A small CTC audio transcriber, trained from scratch.
Model: 12.2M parameters, log mel input, arch conformer, norm layernorm_no_bias, moe top_k, num experts 8, layers 8, width 256.
Rows from block 4 of a small CTC audio transcriber, named by matrix and row number. Rows with one number belong to one neuron. Each number is 128 + 24 x the weight over its row's rms, rounded and kept within 0 to 255. All counts start at 0. Numbers have three digits each. After the name is the row's rms in percent of the matrix's.
After each neuron's rows are labels from the 100 clips, of 14976, where the neuron reaches its highest value: "top examples" is what is common among them; "loudest band" is the band of the loudest frequency at the time of the peak. Only what is clearly more common there than usual is listed. The data: read English sentences (LibriTTS-R). In brackets: how many of the 100, against the usual share in percent.
# fc1: first MLP up (model.blocks.4.ff1.fc1.weight, 1024x256), inputs 0-85
# fc2: first MLP down (model.blocks.4.ff1.fc2.weight, 256x1024, transposed), outputs 0-85

fc1.23 103:137109137079076142131112166148090076130105150090133103124109141076109113136108118162137092105061160153105154108124080134144184141140121129151159149090170171108130123123120143122114115150128142146103131122121097148112117161144189102123118135126117148114169123
fc2.23 103:122127111124134174130127122130090155115088095152139121135122120128141112125125123136100125137136090115132102151081154117116157110140150128124146133100161110131137139117113089118157097124124088147120146097132115145156111119153129124134084163132152115133077131
top examples: voice: female (82 vs 52.3); the word "that" (56 vs 13.4)
loudest band: 500 to 1000 Hz (58 vs 6.5)

fc1.584 104:116144149135087149139155119124143108090184168123155102121121143153105168091104107167112129136105131126153103101110106155149144121151139081175140130127148160152118129130118160047136157122119184118127154154115164154114158130142117127148117134118182078140139100
fc2.584 113:121152113156175152154095101127130122109188149108101142133099165149118082129134114185086059129107116122110142187127111113086126147135109148125142108161121144114140151116124132133106128162120102098117129130120121159140114089124130133152154129107153104074135137
top examples: the word "the" (81 vs 49.3)
loudest band: 250 to 500 Hz (48 vs 13.3)

fc1.515 101:121119095130167149117142112145159111149171132128125126128133108118104122097082118145119132118122107137141146138130120162144119162142166131126105138150143148096134088129077102095173174131112153103164114069128093182095090160102128116121096125124169110156121141
fc2.515 105:118104084143150117173124121120126103103175143116145146127119135099129136143179170137090163177127103128165079103122119128128120144150134111130118177118106142092164108083121125082128104163125114109161149116157111108147145140126150135104150154109121144122134166
top examples: the word "it" (36 vs 15.2)
loudest band: 250 to 500 Hz (56 vs 13.3)

fc1.436 097:143117136145125132100132140127125142111142134094137069157111118148103150136134174131123100162163086120108136105133114146101146147135123117142142078118169126162127182128113140148151133132125099119112130100082099148133172127126140138089102103117135115133135135
fc2.436 105:126113094121158098154127151140103121119132131104106142142163119092153125148128128124149139124184122137123124117111135154111125119165109159129104098096101070124088130115103147156130108117106129063170153110122110109111120087114154115086082157096145109117121124
top examples: the word "his" (25 vs 10)
loudest band: 4000 to 8000 Hz (34 vs 5.6)

fc1.415 102:112138124106108151101101188109144145093120089131176114156131114171158163147135132131126134111147119119125122122132142110124120115151121160151137148121149111114122109159119103133131144161133137100139151145096139164125118109129129156117139160126176120144143125
fc2.415 103:137153160102120126115134143086146123175168085142158182169131160125132133163141145100156122079080162094146123106172151120160109106112091165112139127140109159154101167089179094101145119134138121157149119146118109155137114183108133134127128136127122144137155144
top examples: the word "shall" (38 vs 1.4)
loudest band: 250 to 500 Hz (33 vs 13.3)

fc1.742 104:092174173097101140087111134105117115129144110134196153123159078143125133128126126170091146147112123151102124161114150155154084126175140123097124123153105118156112117142122120100143082115180130092111139174089098104126126148108080171123131144164135164169072121
fc2.742 107:114120167115140141115086107096098123140116106101155141128111079137141129127140086136159114146145119165075139130132129143148105103131103132111154137111137120112132091120136122119116151148123131103097085132135110187170169123161130123130149134086126121190110184
top examples: the word "it" (60 vs 15.2); the word "was" (56 vs 15.5)
loudest band: 250 to 500 Hz (57 vs 13.3)

fc1.377 107:108158149137122132105137133132120162144078132125127106103106122174112129141106138101119106148112142135142143127092133130119103145123127176131170154102107158142129142173134124129105159157143140135133114110099116089149117107149111130145149140122121151075108121
fc2.377 110:129126110113115188095118164121113133132129158115091128132146124153172143091112127129164121132119160094174127124182142126158129138149136121112102153180110109133105097111102113123119144115127151174146138119051092081143086155118114093158126119135093161063135150
top examples: the word "i" (68 vs 20.2); the word "but" (42 vs 9.1)
loudest band: 500 to 1000 Hz (36 vs 6.5)

fc1.583 100:164114141191115100115138134156135101144138099119131117095179142169157135136147096143107135136134163156106129118141118137150140096092113117111114104149102163140179158141130095090168081117130127121101164128133086177106138091116158137108115109098140098132154122
fc2.583 108:105122116123091136132112115131113130141142168148137161125175124141131097152196139114119131116114121192103137109149128137140148097095118113142118070152091137110146109115140102153104114132142176125131109139116119103127171124075163139109098153084105114114143158
top examples: the word "his" (26 vs 10)
loudest band: 4000 to 8000 Hz (32 vs 5.6)

fc1.441 098:122135143121136146136153164120092122113110124111144131140131133069141149107123112156079123119128129129130162144088136142119092121155145123123140093119144143144102166123169137121126150077141088176094150133130148089189149099134131149095140160103176094142089098
fc2.441 097:108116133177108142153139093142146180119129150153088184150112118141107087113103144112127106088114149156097090141138136095142109134119136133123163130139120130155091142108148091093111118149181143111115121083142146103165115143137121110121133139114117103102117120
top examples: the word "he" (55 vs 17.5)
loudest band: 2000 to 4000 Hz (52 vs 2.5)

fc1.389 103:149107119116131157086125082139085156174152130148176117111125129134099133116157135133095176119084102111137167147121096112155143113078112153140150125145115153131130121088148104076158118114112102170099155134176117112111135137113071148132081120147123151112148113
fc2.389 099:168129143169136144092129113141108156159115130150112116110084112122126100120141105107122105145169139155113156143172119132119133093138106134130147141155172148141110125118110136127130143173116154133136120147203089134174151146151114152132129118107128133174154127
top examples: the word "the" (75 vs 49.3); the word "was" (37 vs 15.5)
loudest band: 4000 to 8000 Hz (30 vs 5.6)

fc1.197 106:119116132107104117105122117141127083161125094118138118123102117138124136132116145129159101111058107139197156151141129145143138122115161165129124115089081133135132088117164111102116200138126135173091113129133113136128153163131150110106112145119145082158138113
fc2.197 107:077161113093131116120147106164096187167189076144127133147133144151101101140117108179161096138128137129096133150129145147110110117101149157119069134148114172125139143102135119174169140144140105166123127082129114147147139129175127090100096131108180114154131118
top examples: voice: female (82 vs 52.3); the word "i" (47 vs 20.2)
loudest band: 500 to 1000 Hz (25 vs 6.5)

fc1.91 100:150105125157124136137125158132129141152095117083129083121165144125154121102128117130094122137149150089164100180107123121099115145126171142139155167070073138136139176152110072073125173127134152105159145157141107116142105117132131100150166131185112138083101119
fc2.91 090:100161123150127140147136134116137142134127150120134137103086142141131153147105170121097161125157148175150158131114148128136140166101084126120080117167131096113121141102106106140142139118123142139117123178146121121127115128132121100129135111113152104149143133
top examples: the word "it" (34 vs 15.2)
loudest band: 250 to 500 Hz (31 vs 13.3)

fc1.200 102:116130119131102117104159111081184138124142132118140122152112145154136137131117143109129125114145124168157099123100172134127115155137133128122151098144095129120141118183169112131128130104070160147144136117142160098096101120122159115090109110118147120114096153
fc2.200 107:133127128136145111117094109151152133139148157146135091135128138118139137130167142148099117177133090140118126103142179115107133117140158128123115130126126159118112110081176105120149125113097114128106131178138129123108135128127101129093123130141085175123151126
top examples: voice: female (83 vs 52.3)
loudest band: 500 to 1000 Hz (54 vs 6.5)

fc1.666 102:103149157088143124128134138070103160153130138119148180143140096140108136119111115151127170141097140120115136144113157134149097104154136121120156111142123098154133107118117147087112072105124109089095172133104099136110110183136127199165119130115128126132092123
fc2.666 110:147114112104137100104113082121135169119146123135165149135136123128116115090158111127134133155127117129117172103142107119172108098107127124149155121147202111110146098153160123068126161111111123128105097141145134124121140135145171139129137136124121143141149127
top examples: the word "it" (44 vs 15.2); the word "was" (39 vs 15.5)
loudest band: 250 to 500 Hz (47 vs 13.3)

fc1.521 095:141100148115114146104137140139158121138110131098112090164115119146117154092109126132123156112082169123101137117129090111126135145138160070164133121118127168133149133124111134132153122131123163116098124080128116094103136106122129173110123155164145143133142116
fc2.521 093:120110107121159157114139155141136124110116097118095147148138153105111099149132128142119137138138151151140130124116111113140147141115107161122143150150198121113096186115122117135124118109123121138120098132143132165155086130137109124100072089129079133158153173
top examples: the word "the" (87 vs 49.3); the word "of" (52 vs 25.1)
loudest band: 250 to 500 Hz (41 vs 13.3)

fc1.170 102:112107120114107111124144126117088130136130149156121104119102115124119137138132127115160148126132157111159088130146133130101128149096126132133193105104120124142132117136108112179159136113131172136116188106110130130130089136160147134119124109105153168166155093
fc2.170 101:165128112073094092132129116106104144140144088147113099151089117131147166115126108125169123100146112163101088114125101131108117097139164164134108101132170099144139139119131150100099141118123178087129127121074113107155145138136111160153134143125150081137145152
top examples: the word "the" (77 vs 49.3)
loudest band: 250 to 500 Hz (34 vs 13.3)

fc1.163 096:130180184133128112159122153095146131148125068110137114158162146118139153111142100125105153100117134116102119142127104106132192139125159135121138137137154086102125137162135125145139131134120120111147122134125122147159113122104191133109120062131140104146123110
fc2.163 100:150137139084104141120134155124133110172129097194148146172112119144096099151127139148129145139092154101102150128109090096074151123128106171153135106156126137140107096105166118128114131128122090136143088101125135134152093105168142129128150150106140139141127112
top examples: the word "shall" (25 vs 1.4)
loudest band: 2000 to 4000 Hz (87 vs 2.5)

fc1.184 098:147099076140121136089159116137120096083139123135155155126101110143129135130100117139091125133104126127140129113144123123076096112134109122134176105133124141151119135139103129140128109131110144106115167081122183111143115135175118122113114180127127149129072128
fc2.184 099:131100118086113145110109117104121121140139077125129161088128121122108126094125122133102138118126159126162186117126135113125183141144146113130149106125157124128110111145147140098102090118110112104118133087123138145098082106101146153131070151160128152178143164
top examples: the word "the" (87 vs 49.3)
loudest band: 250 to 500 Hz (37 vs 13.3)

fc1.271 104:123157155151101088128141154128127083133154132117106081105157157145110133127132145111109162136107154154130150152147119113136084133104124158151091121125116139098100132145130179127143089120123136112173119113102142134098072105118135146106111158162140159154126131
fc2.271 108:106099119132098086146130107155083123132151125116133114128143118115147090141125133162073145155074150102145068142124112119137136084159134167134091135099119136131147132103102136165122101171086107126130143127107145147176116111135159109139116105133096145104152111
top examples: voice: female (83 vs 52.3); the word "go" (34 vs 2)
loudest band: 250 to 500 Hz (41 vs 13.3); 500 to 1000 Hz (32 vs 6.5)

fc1.122 098:137179126142164111146119104123093102113101120108183086139132108136134143130172134128085166160136121090119110111115121124146100113131100105120130143089192112149170144122124100168084175132129139147176098119163113113150158068176132130126159130130107144137117138
fc2.122 102:145132105136147113173152094138083075151123139090156152149158126112181137107122183122123182106107125126131150123119136121149126123103138129113124143086164116120169124091161140108126090125163138115114122162131105142154140076125148102173156105131140092134123118
top examples: the word "but" (48 vs 9.1)
loudest band: 250 to 500 Hz (50 vs 13.3)

fc1.107 098:140159146093091123154123141103136139123124055081133143094166101100155138095152092100135170173093136128133116112141068103124154140152126130148135105132096164115142184081139144157184124106164159132118110142138159133115106100133157126108146134131140184189151131
fc2.107 099:140103107150102100170119107136170113109145112148128143172165080128099102121130146143104189168173107136147133120142159126130133094131075137186114113127123122091183139127123142128118116140140153125121112176133144123146164159184133104124099133089092110149149076
top examples: voice: female (79 vs 52.3); the word "they" (31 vs 5.3)
loudest band: 250 to 500 Hz (56 vs 13.3)

fc1.762 112:135125138123099122144102116090135130162156134154173119123130114135114137142107122122128138140171165078135153141142084116150125125157135118148114112076133149146125142053145098134121155115108145154115113109129133164070118152142067111100111135141100135163143133
fc2.762 109:115155119105142159123136124100128137146147107135109121139110086152116082123126175170091140140145137111131105145137167087147106172131130139108153098105094145136180142117127121141136119158125065138152125120124142136112119150119128158126133124132131125128160156
top examples: the word "i" (69 vs 20.2)
loudest band: 250 to 500 Hz (33 vs 13.3)

fc1.173 103:133122142138088144113108128153183138152164141147126125114118103151128151132158151128161150172135141093133128173131148123150155132173124129161119111110150113114178094113113104117087144135115115128102135129100113078151130130121099140105109082154158146102117103
fc2.173 104:089189127146132107149102091122117163156142092153133129101133115118153132196208125138169143164178124100141131173130156113159144104157152136133133110144157107127123112128143122131118126123141142157138153098114119143143151162164108137108124118109128105133123149
top examples: the word "i" (82 vs 20.2)
loudest band: 1000 to 2000 Hz (49 vs 2.2)

fc1.442 095:154125170111176096104111112135162144113123123110110134148164104137120119124132138116131111134128082110134168167144098145157127111126116089109154161123123125141126127114117125159165091145154110097161132119151150156126073115130084144140165108108121118153121128
fc2.442 099:140140090170131110110124135118118123143111138161141108139146085147112139060083143096132135110153141120076138167152131089130096103190110119189140137082159114121107130131098133182151108121128099112117139100113157130115115157118123131096093152135121156119121118
top examples: voice: female (79 vs 52.3)
loudest band: 4000 to 8000 Hz (99 vs 5.6)

fc1.266 100:139148132166101130125126184147141118119124121137081129135135151152143155114139196136147157105144122108124100145155133096116208159110180113139137125100093129097156109122112107150111140155131142163168203125147125092129126130101153130141150151157085125115138131
fc2.266 100:121116068085142137135144165152119121115169123168109145135155078117130090136153141107124089136160140118116100133127144100076135120126126167100148129098147127119119119094148119130121115095115173170150109158144105176124112152117144079130170116127114156144122101
top examples: voice: female (81 vs 52.3)
loudest band: 250 to 500 Hz (40 vs 13.3)