From a checkpoint of a small CTC audio transcriber: 12.2M parameters, width 256.
Rows from block 3 of a small CTC audio transcriber, named by matrix and row number. Rows with one number within an expert belong to one neuron, the router's apart. Each number is 128 + 32 x the weight over its row's rms, rounded and kept within 0 to 255. All counts start at 0. Numbers have three digits each.
Before each expert's rows are labels from the 100 clips, of 14976, where the router gives the expert most weight on average: "top examples" is what is common among them. Only what is clearly more common there than usual is listed. The data: read English sentences (LibriTTS-R).
# router: router (model.blocks.3.mlp.router.weight, 8x256, trained with AdamW), inputs 64-127
# up: expert up (model.blocks.3.mlp.up, 8x128x256), inputs 64-127
# down: expert down (model.blocks.3.mlp.down, 8x256x128, transposed), outputs 64-127

# expert 3
top examples: the word "the"; the word "of"
router.3:137135095109165155134118140109119073158137174164092150091134151128174055168167137127169174132132089137129128093033161178152165169137142148117119179176158111091110100146159136059147103094130143
up.0:078122122106077103117113107121080129143196172107116149160133128111180107215030044126119157123097139085128181087120129152099163045141093075143111091132098170126110144084101120187117167177142108
down.0:078096106121208147153111174117106095103120149161186100141147135143135065136196131119182160109124116150122123166179148109144131106169101146153168120099057113159137060119152164069098135159155181
up.1:115143176153092097150141106110163190159128080099147179136130164095116140113131165199133096135069187098101134153106087161129120068152096150156114072104172118123122128067123146179136126139117160
down.1:146099149118101122122120189109113142114086118114120135074091159109149162128148149117133130170165108127065131082102103176094122092137089069125122140150158108185106146123113159109116145108105097
up.2:121150109145191137137130091143157144167188110163123169093118138182121145065142140184113096130177135205151106160133154128085118126149111168131046107080129177128104174088114167171130153133092141
down.2:083112131095127129138096122128156099095111096124139153156101095109171110081122158150094173110159151164106064183131099171130119122151114132164195138109120158083151126136141135167135201175091102
up.3:134138123147130187124125183082145152117148083127191154111124088129158134187130066137104081120132179159153144104147154144065158128098108171139080138109128171128107138105082113164176138175133061
down.3:120153156115129169147089128136165119081203150061136115170159097084176123156134201145122117108107081104195089177088128111149180124099126143165085147124065176102133160060178139149120120163131128
up.4:142127180101118126169073217128108117130142119116149142154092124117054113187104148160137120114081128141157089158120167167154114098078117161197138171111176128080115129168117146156109084087149157
down.4:078109085090129147095115096154140108095171130132067087136120218103118086107143168152111125087167102144164113165113146140137112194078099187193097091129086148139217117126163113124066162117131100
up.5:087145105110117129083081135100092117114147145176116159152143180096180104111085090078126104195114149096138153110135108118121168121151095077127154118186096143149071162142117103143204106098109133
down.5:074098116125129090119150143157148115106106103119115148131170192121146124107141094133168122153086146143061148151200111136128082110133120134097203124133153136137096097193137167135096114165166162
up.6:105065107090122133122151101073110143133155144129061140097095150146203120131147125087177127104165153118121193163166178120106150151113139078106138152080148110126116121145109110095108123156145103
down.6:114066146214090167105097141045132174132124121111106129114130109127128152084138170139161120108073124176163119096167139180138143169097058118144132100137131109113126117136165116117115104147093184
up.7:151171117128164192075138132092165119155112115177078186101135137157110167160162136096154144130034140096131212102103138167158073114151089080063149111116136130125089163139036193134158099136139166
down.7:127144178149179116126117131123076047124139157074095114130144095152146126111219145158100120152161159123141108160175108132055141151072187120112090118094153129138159131091150157130145166153212158
up.8:132127177159131144165146137145050191131107206100150143127088162104072152167109160084112110133072094116151100088126165178142117167140158155195111154178176115068080095177154127112100121110106086
down.8:203133098178192133101074093150112118151114134139142111172146138135157143140113094164135113113113130119153132171085108108169137143141155161111086093148154142108152171127147151152137107108087189
up.9:183168023142158167108060159116167132172127168194154113093131114139150113132173148093133178138195128190107093121121162140180104115142159185138144146162179127074121168177095195147125102044134111
down.9:066118153136165153125112097132152144045083151117093132107103115174135093105154127133155181092117117130144123085112166182111129156108166168167190152117190125114082109160145153146113076124078105
up.10:089149192157119125121152176148076130144099140120108105169154118156115156139165157101077120104115118120124155145115114074116143109077100148126098103093110162142151149138147086088196063165141097
down.10:139122170146102053133145069150202137064142101084158128156151107129135133109121077169059200115141125131147079150088107143196112153071122179136079195123137136120138108138160129140074166115118105

# expert 4
top examples: the word "i"
router.4:084073178118113149141147077166153165087080101101175156140124150190109146123225148148107138106136107142111140126119167116045129145204162106150212107109083098136087077137123146142098154171108103
up.0:102117182129130133150140155211121155143112111159138120053148114124112154134124143099142134190119139144110177121108075108142144158130137126179087205154130125109164162084128129140124113162159100
down.0:164087116140136154082176133120153124102104137149104169127103081200126141100141157111139151103170100111123111147135093136147105118125141098175187156095113107142101145155129115140141129156168130
up.1:118138098101102057160122065141134150131118095101193129156139124118154102099149189116103118175124101138093185107150094116088125166151157050154154099200149120147099139095162089126157201056111161
down.1:104114073124056087104111109171132082141097076088070143134089139159093146098157188120123156166124089064057072178145143170100081173133123169169091150160171094110149148165150106155137087097139115
up.2:158138138149120179105136106175111150126169130146160139113145087131110107109109106060106100144126093085109102217139109072107096140120154112209144110135147133117097135165109104129089137147122117
down.2:111146125167181119093148176148138120113144106122138105122149071138078114113143055095165112127110097129150106181170116102071064064129191096147153111107069051119144113168076141169129147127184082
up.3:146134176129142138161128076136109106135136141130127177162191156095095186135073099170095122081114101050115107141188125130154152144092129116106129174109152192104131065147118114151146139142121126
down.3:123127150156034120155132136135105132174129164114161177155086132146104156113116107106141027177139094096165134051101137132156093150200144135137121118106134126075092210148096159132141076130124095
up.4:072126118093174117113090129165118117147193070117171155181107134135100151133197167160111095145081123122129131115176106126115182125107089164126181120162170158106086107122169050134128084102097157
down.4:106142094132110076099128131166158089122117074167140126126110081161099191133121089110123177132164103151056146078158132168077142143143127182123181166082102129136111190136139169183103096154145116
up.5:094108182088098167058146107137177155106083140079147138107136170114111106064185103076090115153160165176161183095097117121088084113183146119174176156125135123184096151178098155155102135146115096
down.5:140081108051127157172146149079116187096140093128117188121102131189101182068107093150137140114089056117117141136137131136112147137068138151094160103144118140150119125147161075157180142133121168
up.6:104170119198160115170115088086120172148142160105137092080109101074113168122082161190147131145140118145185154120093050148120111099156089120119102132069119134167092127170120138059127110119146106
down.6:149129115160152163119159118139129107157164064086195146119157114153114077183118098170174073185105134103094077141095163145107154112189076134155066134124061161091088127157150133104157136135144149
up.7:106128101127070099125146141118173153167091131186080076142142116151160072086138097062171138114133138130117152077134124151078164173163184095160111130087124148186142169078154148138121160109146097
down.7:149140153162036163111153147072164138122091079087137171063064142106145203130108137083080127144119046112106108113098175070075085146135166099093138068156121085187122065115126160115131159148177096
up.8:132131082087086176185116161099104175153156158112170162109125113133162127107131088106147061121115113200123119086103101126112183120151153148130108151139087172125071111128161183137146149122146117
down.8:103118133065160111053085088124151121145102125118119168194149173134125042107129164136154171185124162135131157132134089097111130128121167075113149150154142119098142195131142136167166100073156149
up.9:122079113083093121129141108172161103127135148084161141132117136102090149136102098077112153132134156145131081136149072117104078085130146124210126133106137092110109154095110124178152186162190180
down.9:109071104145160151143119106108157168133121079124103104093144168155148091119112094146167159076173196093140140061149190166181137181137171125154150099097163130175121163120143113116128137077174104
up.10:109118119174170105106185132030063103102129128148121082172145079092198131182111106121183109138145131149152166170137117062150122076105149133176135147067102119089147105153163097116166104187106146
down.10:164150124144085153126118168110102084111062146152100139104139151161086167204069099131112099169085061067125133055065102178138133145096106160098133072130151140173114133118109134133147115167123151

# expert 1
top examples: voice: female
router.1:175129147149072144149168110148189171191117106100174136132178126140116108101154066101117112129122079068118109129107118143055102135124115127105089067131128113113178154121077149104088114072137191
up.0:080108067143168154064106137166144192157107091208086066106103109125170113135096156133167139157124085171093110125105111114131153156163111132108104185074160131119141162112151124083146163134086113
down.0:112154111187158166102121083124157161128149171141174121115085157113172146114101156118056138124104080090078122111176119122132099110089159173097125098153165100128172136209163142126138143135127092
up.1:152089091089106128135123092137171125163150121045157154137121128119160143144110091111133142113114144144155121097203129156168120136076149172073174116163131149103125138143101172127129153100092097
down.1:110142076157149170112153090140092100166099106153118125081161113189096123136128174132162161155115147163140113112104137125208110151151101129123124135101112099115130175122143130126160177137097108
up.2:122151167130164170171105162115099107149119117134124177131153066117152106151117149090181096115107168204140119172099187108176154131187149133157124160143137109077080149107119158088174157178130126
down.2:094126106177095129090150079068132132120124107118153079146155084167186193151135164108145063153100105148138128114119145087163146154074125125151098097132106168141160114070071058124141112172123126
up.3:115146146144168112147096100082114150121124198142146103105121159082134144150141154158119102068093131099158139096123133116132173117156090162127150065100158154116113065122181131113146109138082137
down.3:160173171115095184176190064150142125102117142062192157101105195130148179138120117095158126140122111109117120169160106141138108123117091159097114119162068114120114133157115062069190122154145123
up.4:159124103160137102093115052128185150168159121127159104169147095092168086101146123124139112098114162112102174153125116084136100065129126193185062117092073142113146095103084088173140179131171154
down.4:095071106152121120197132136151139145159083154098120149102151171100158130057126123148092116184123152101089153100135122174112119136143121182137105131138175162108092089145124124181104089132140139
up.5:109116121149169125160139141098073133151136138151166105139081092131201103149145134158138216149107127113127140102153096071124165107135131147152141158182143150068097121137206117097121130074152128
down.5:165075127122118096140184121144160095155131102086099095115131070111120145186062097153158126105136110104186127149101115132190118115182122200107147058117142175086158129117124138140167192123085140
up.6:137123128075095117217101155128133122153142117094124101082135121127213063094128158135146191120139104137122138104140120184156138162150131120149101161193187117134130236145146140138090127093131127
down.6:104087109107103118117146086150128092063077182152125158120145123162176090121148159086137108160147133123136126116109116133113090141133156142170119164119170128177171127124149175118088094098126143
up.7:169169178106077039129177082199091181150093122135139073106086130099165142155106091144132153118180140102143102113097155171119114082117190119150103155118160149154166168065150134089153128139170103
down.7:135142140105140122170183108140122123125169072100139171145135149105128108083140091168129095164083136082139133161087142124119099118183090114146148149087158144091123133146209081142108105153174167
up.8:155134078171102145104086134171094117150132188126111096120112095125187125158153077153097166097106071084105084128139190079182181140140140174130059108140164147136187178097143083085141116130143140
down.8:070091188166128117209130095090082086142155121098094148163103143129112141137145183113116123137075088096157084160146201114141126110139111100121112122109174087131101111094183037116157132163097094
up.9:122106109104119126085079122100123134144160123158123102084145141100168086140170182110158149084174145214165112064173141118138144069184100122198151119154140146133088160131153205116145121116127105
down.9:136097176087116128154124147089134173124111142152109111079153114117159097159152138148113106130101131092160124117079170130192155138134126089110086091117222090145125127108125145107143100106094144
up.10:118138147125146134085097132109159133168172146176173095156169121068160109140147127161153133132170166130141148094129161129125150055189158127182131172108140170122076179123142201126191145164148063
down.10:143122149127106078163177178092165066164109094105080117158193130070200129131146146167123122133086112150126138105136091141205115114209120138177129070112084119129082154135069114085120204170136182

# expert 5
top examples: voice: male
router.5:175050090123100091206149106075174121100135127130134124093194099209097079110159112180123163084130128157091132132147176126135091151136130150163168114118122106153117134126137144164120164096079202
up.0:056148168069121102091103112087109104129197220093126142085141133112102141155116145130167146163166103152193113100114095148085159113128188143168131122176129134104093183128138116112135100112113129
down.0:068146109051093088123157127120109097146106147102125104171122193115122109114070185122109097180088136104060081116110152122147119116090123107055153098087111101169083092109116115120120202095124136
up.1:149126156103107133098162129173149114119144130128108164160145138085064113105139145136148091137116085135110162096208152106152162153179140098152146154118148120167069153113118187101141136103102130
down.1:117142146121138133107125132148120140104082083110140122159109167144103106180040155118091140165066092038140125107135255128140142130062136147104145098139118172157064102098126119154118138115155152
up.2:048171122133119142160131126165105158161155194130169123146079175169090153169116064156157147115154128112146087169091180150107152169105087119152126083160090107106126077166102186133213152105191063
down.2:175164096123122193136140107125162153105168148126156171090097126089150140118060145105106143117112099123178121130116157116161077198126123156151164199091132090090064124168092164100129107142178156
up.3:144054129134092077122164108155133143137161111145114140148116060103101133104067108123093133139156083139168122118160084129142164112162158075135146108122128124167059092038156138114085099090111143
down.3:124134101140149109078124118178122130162184094116202111110126102136152119158135106107175108156172116120158139127235136099138158092111093126094131110120133102071159103114088104152210094116123105
up.4:137096092124142086199117054146158132157094138081109096090118131100145155175141118159166188104141118143145137106140165109156071095140186157089137076136086097172130120141132159182100161114122101
down.4:131093095143178152043136130159102070139124123143146104117108163227128109078179105120115112159151109084083111157187124167106134149154164127147107122111112099140147138113173103191146134152089099
up.5:144083108127117057145090178166140131112145177146136094125176086176102134111139112107140131117152111119098130168130125118100095161149113131157069162141181165094108109079123156156145133133191105
down.5:126088116131111138154104105113149095162100133205124183131131100093102156129162158132127111088138106181172178050153133111122097111145180087136163151139108089139116181148078135139105146117141198
up.6:124159085100046072144054172138099105078140161158093107110186107097147129158105170165113155137149097153127104077112115113082110122135118159084142169169167139106137158113131111056113140119112147
down.6:125116165160138155054103155170185141107128167133102132113138148153131159083144116056084112114121086163138144085091069126111154137084147156137139156078108175170135130192152138088123120143195077
up.7:131137136128092101117105097136165125177084135168123048110145152133144119095107103124092132083174058121133165118092111080119095166159180122160176153151199111200157138108119082115083123120163096
down.7:107123141135142162107151083130175137091126116085153140109124065112116176109115162122131126138156041123186149140141117117155101151126127101125111117137105125129141180126098123103092091134157121
up.8:085115126128092110147122115164131155165200155152163165150159145054170095165120164144197123114182142092175133131170116120121137076172106056128112128136073151118093142082081162121173109135127072
down.8:124136150152072145136131149142177161153142128110196126152110060154169128090168135150130147075145183130119112114142123081097148160131117105149088064123073094118154146104145161126137066071135186
up.9:150146149113110137152108148190136138126090149046131155131168096122116132134167157061124135102127161168123146146098146145163136102117121113140132091151140088117127131099093140071096140065150099
down.9:183106109097107169168151113171170124161188154131131147132129073115091112146149137117074114102147159169151112123180104125176088120096132158113102138092100061057111071137073129174123147122112180
up.10:135146112142092143132088077105128130170154100093093152149108071110157142116132103123116117084145198163120124108064142114158147135110190156146102093161089156134147190134118127196120082072138192
down.10:120121122121165149092086167144142072123088101162110133153126126136091155123157109055146131150214104177087166124111157116090119132120092191063127144093095150131112144180154136113093147158134102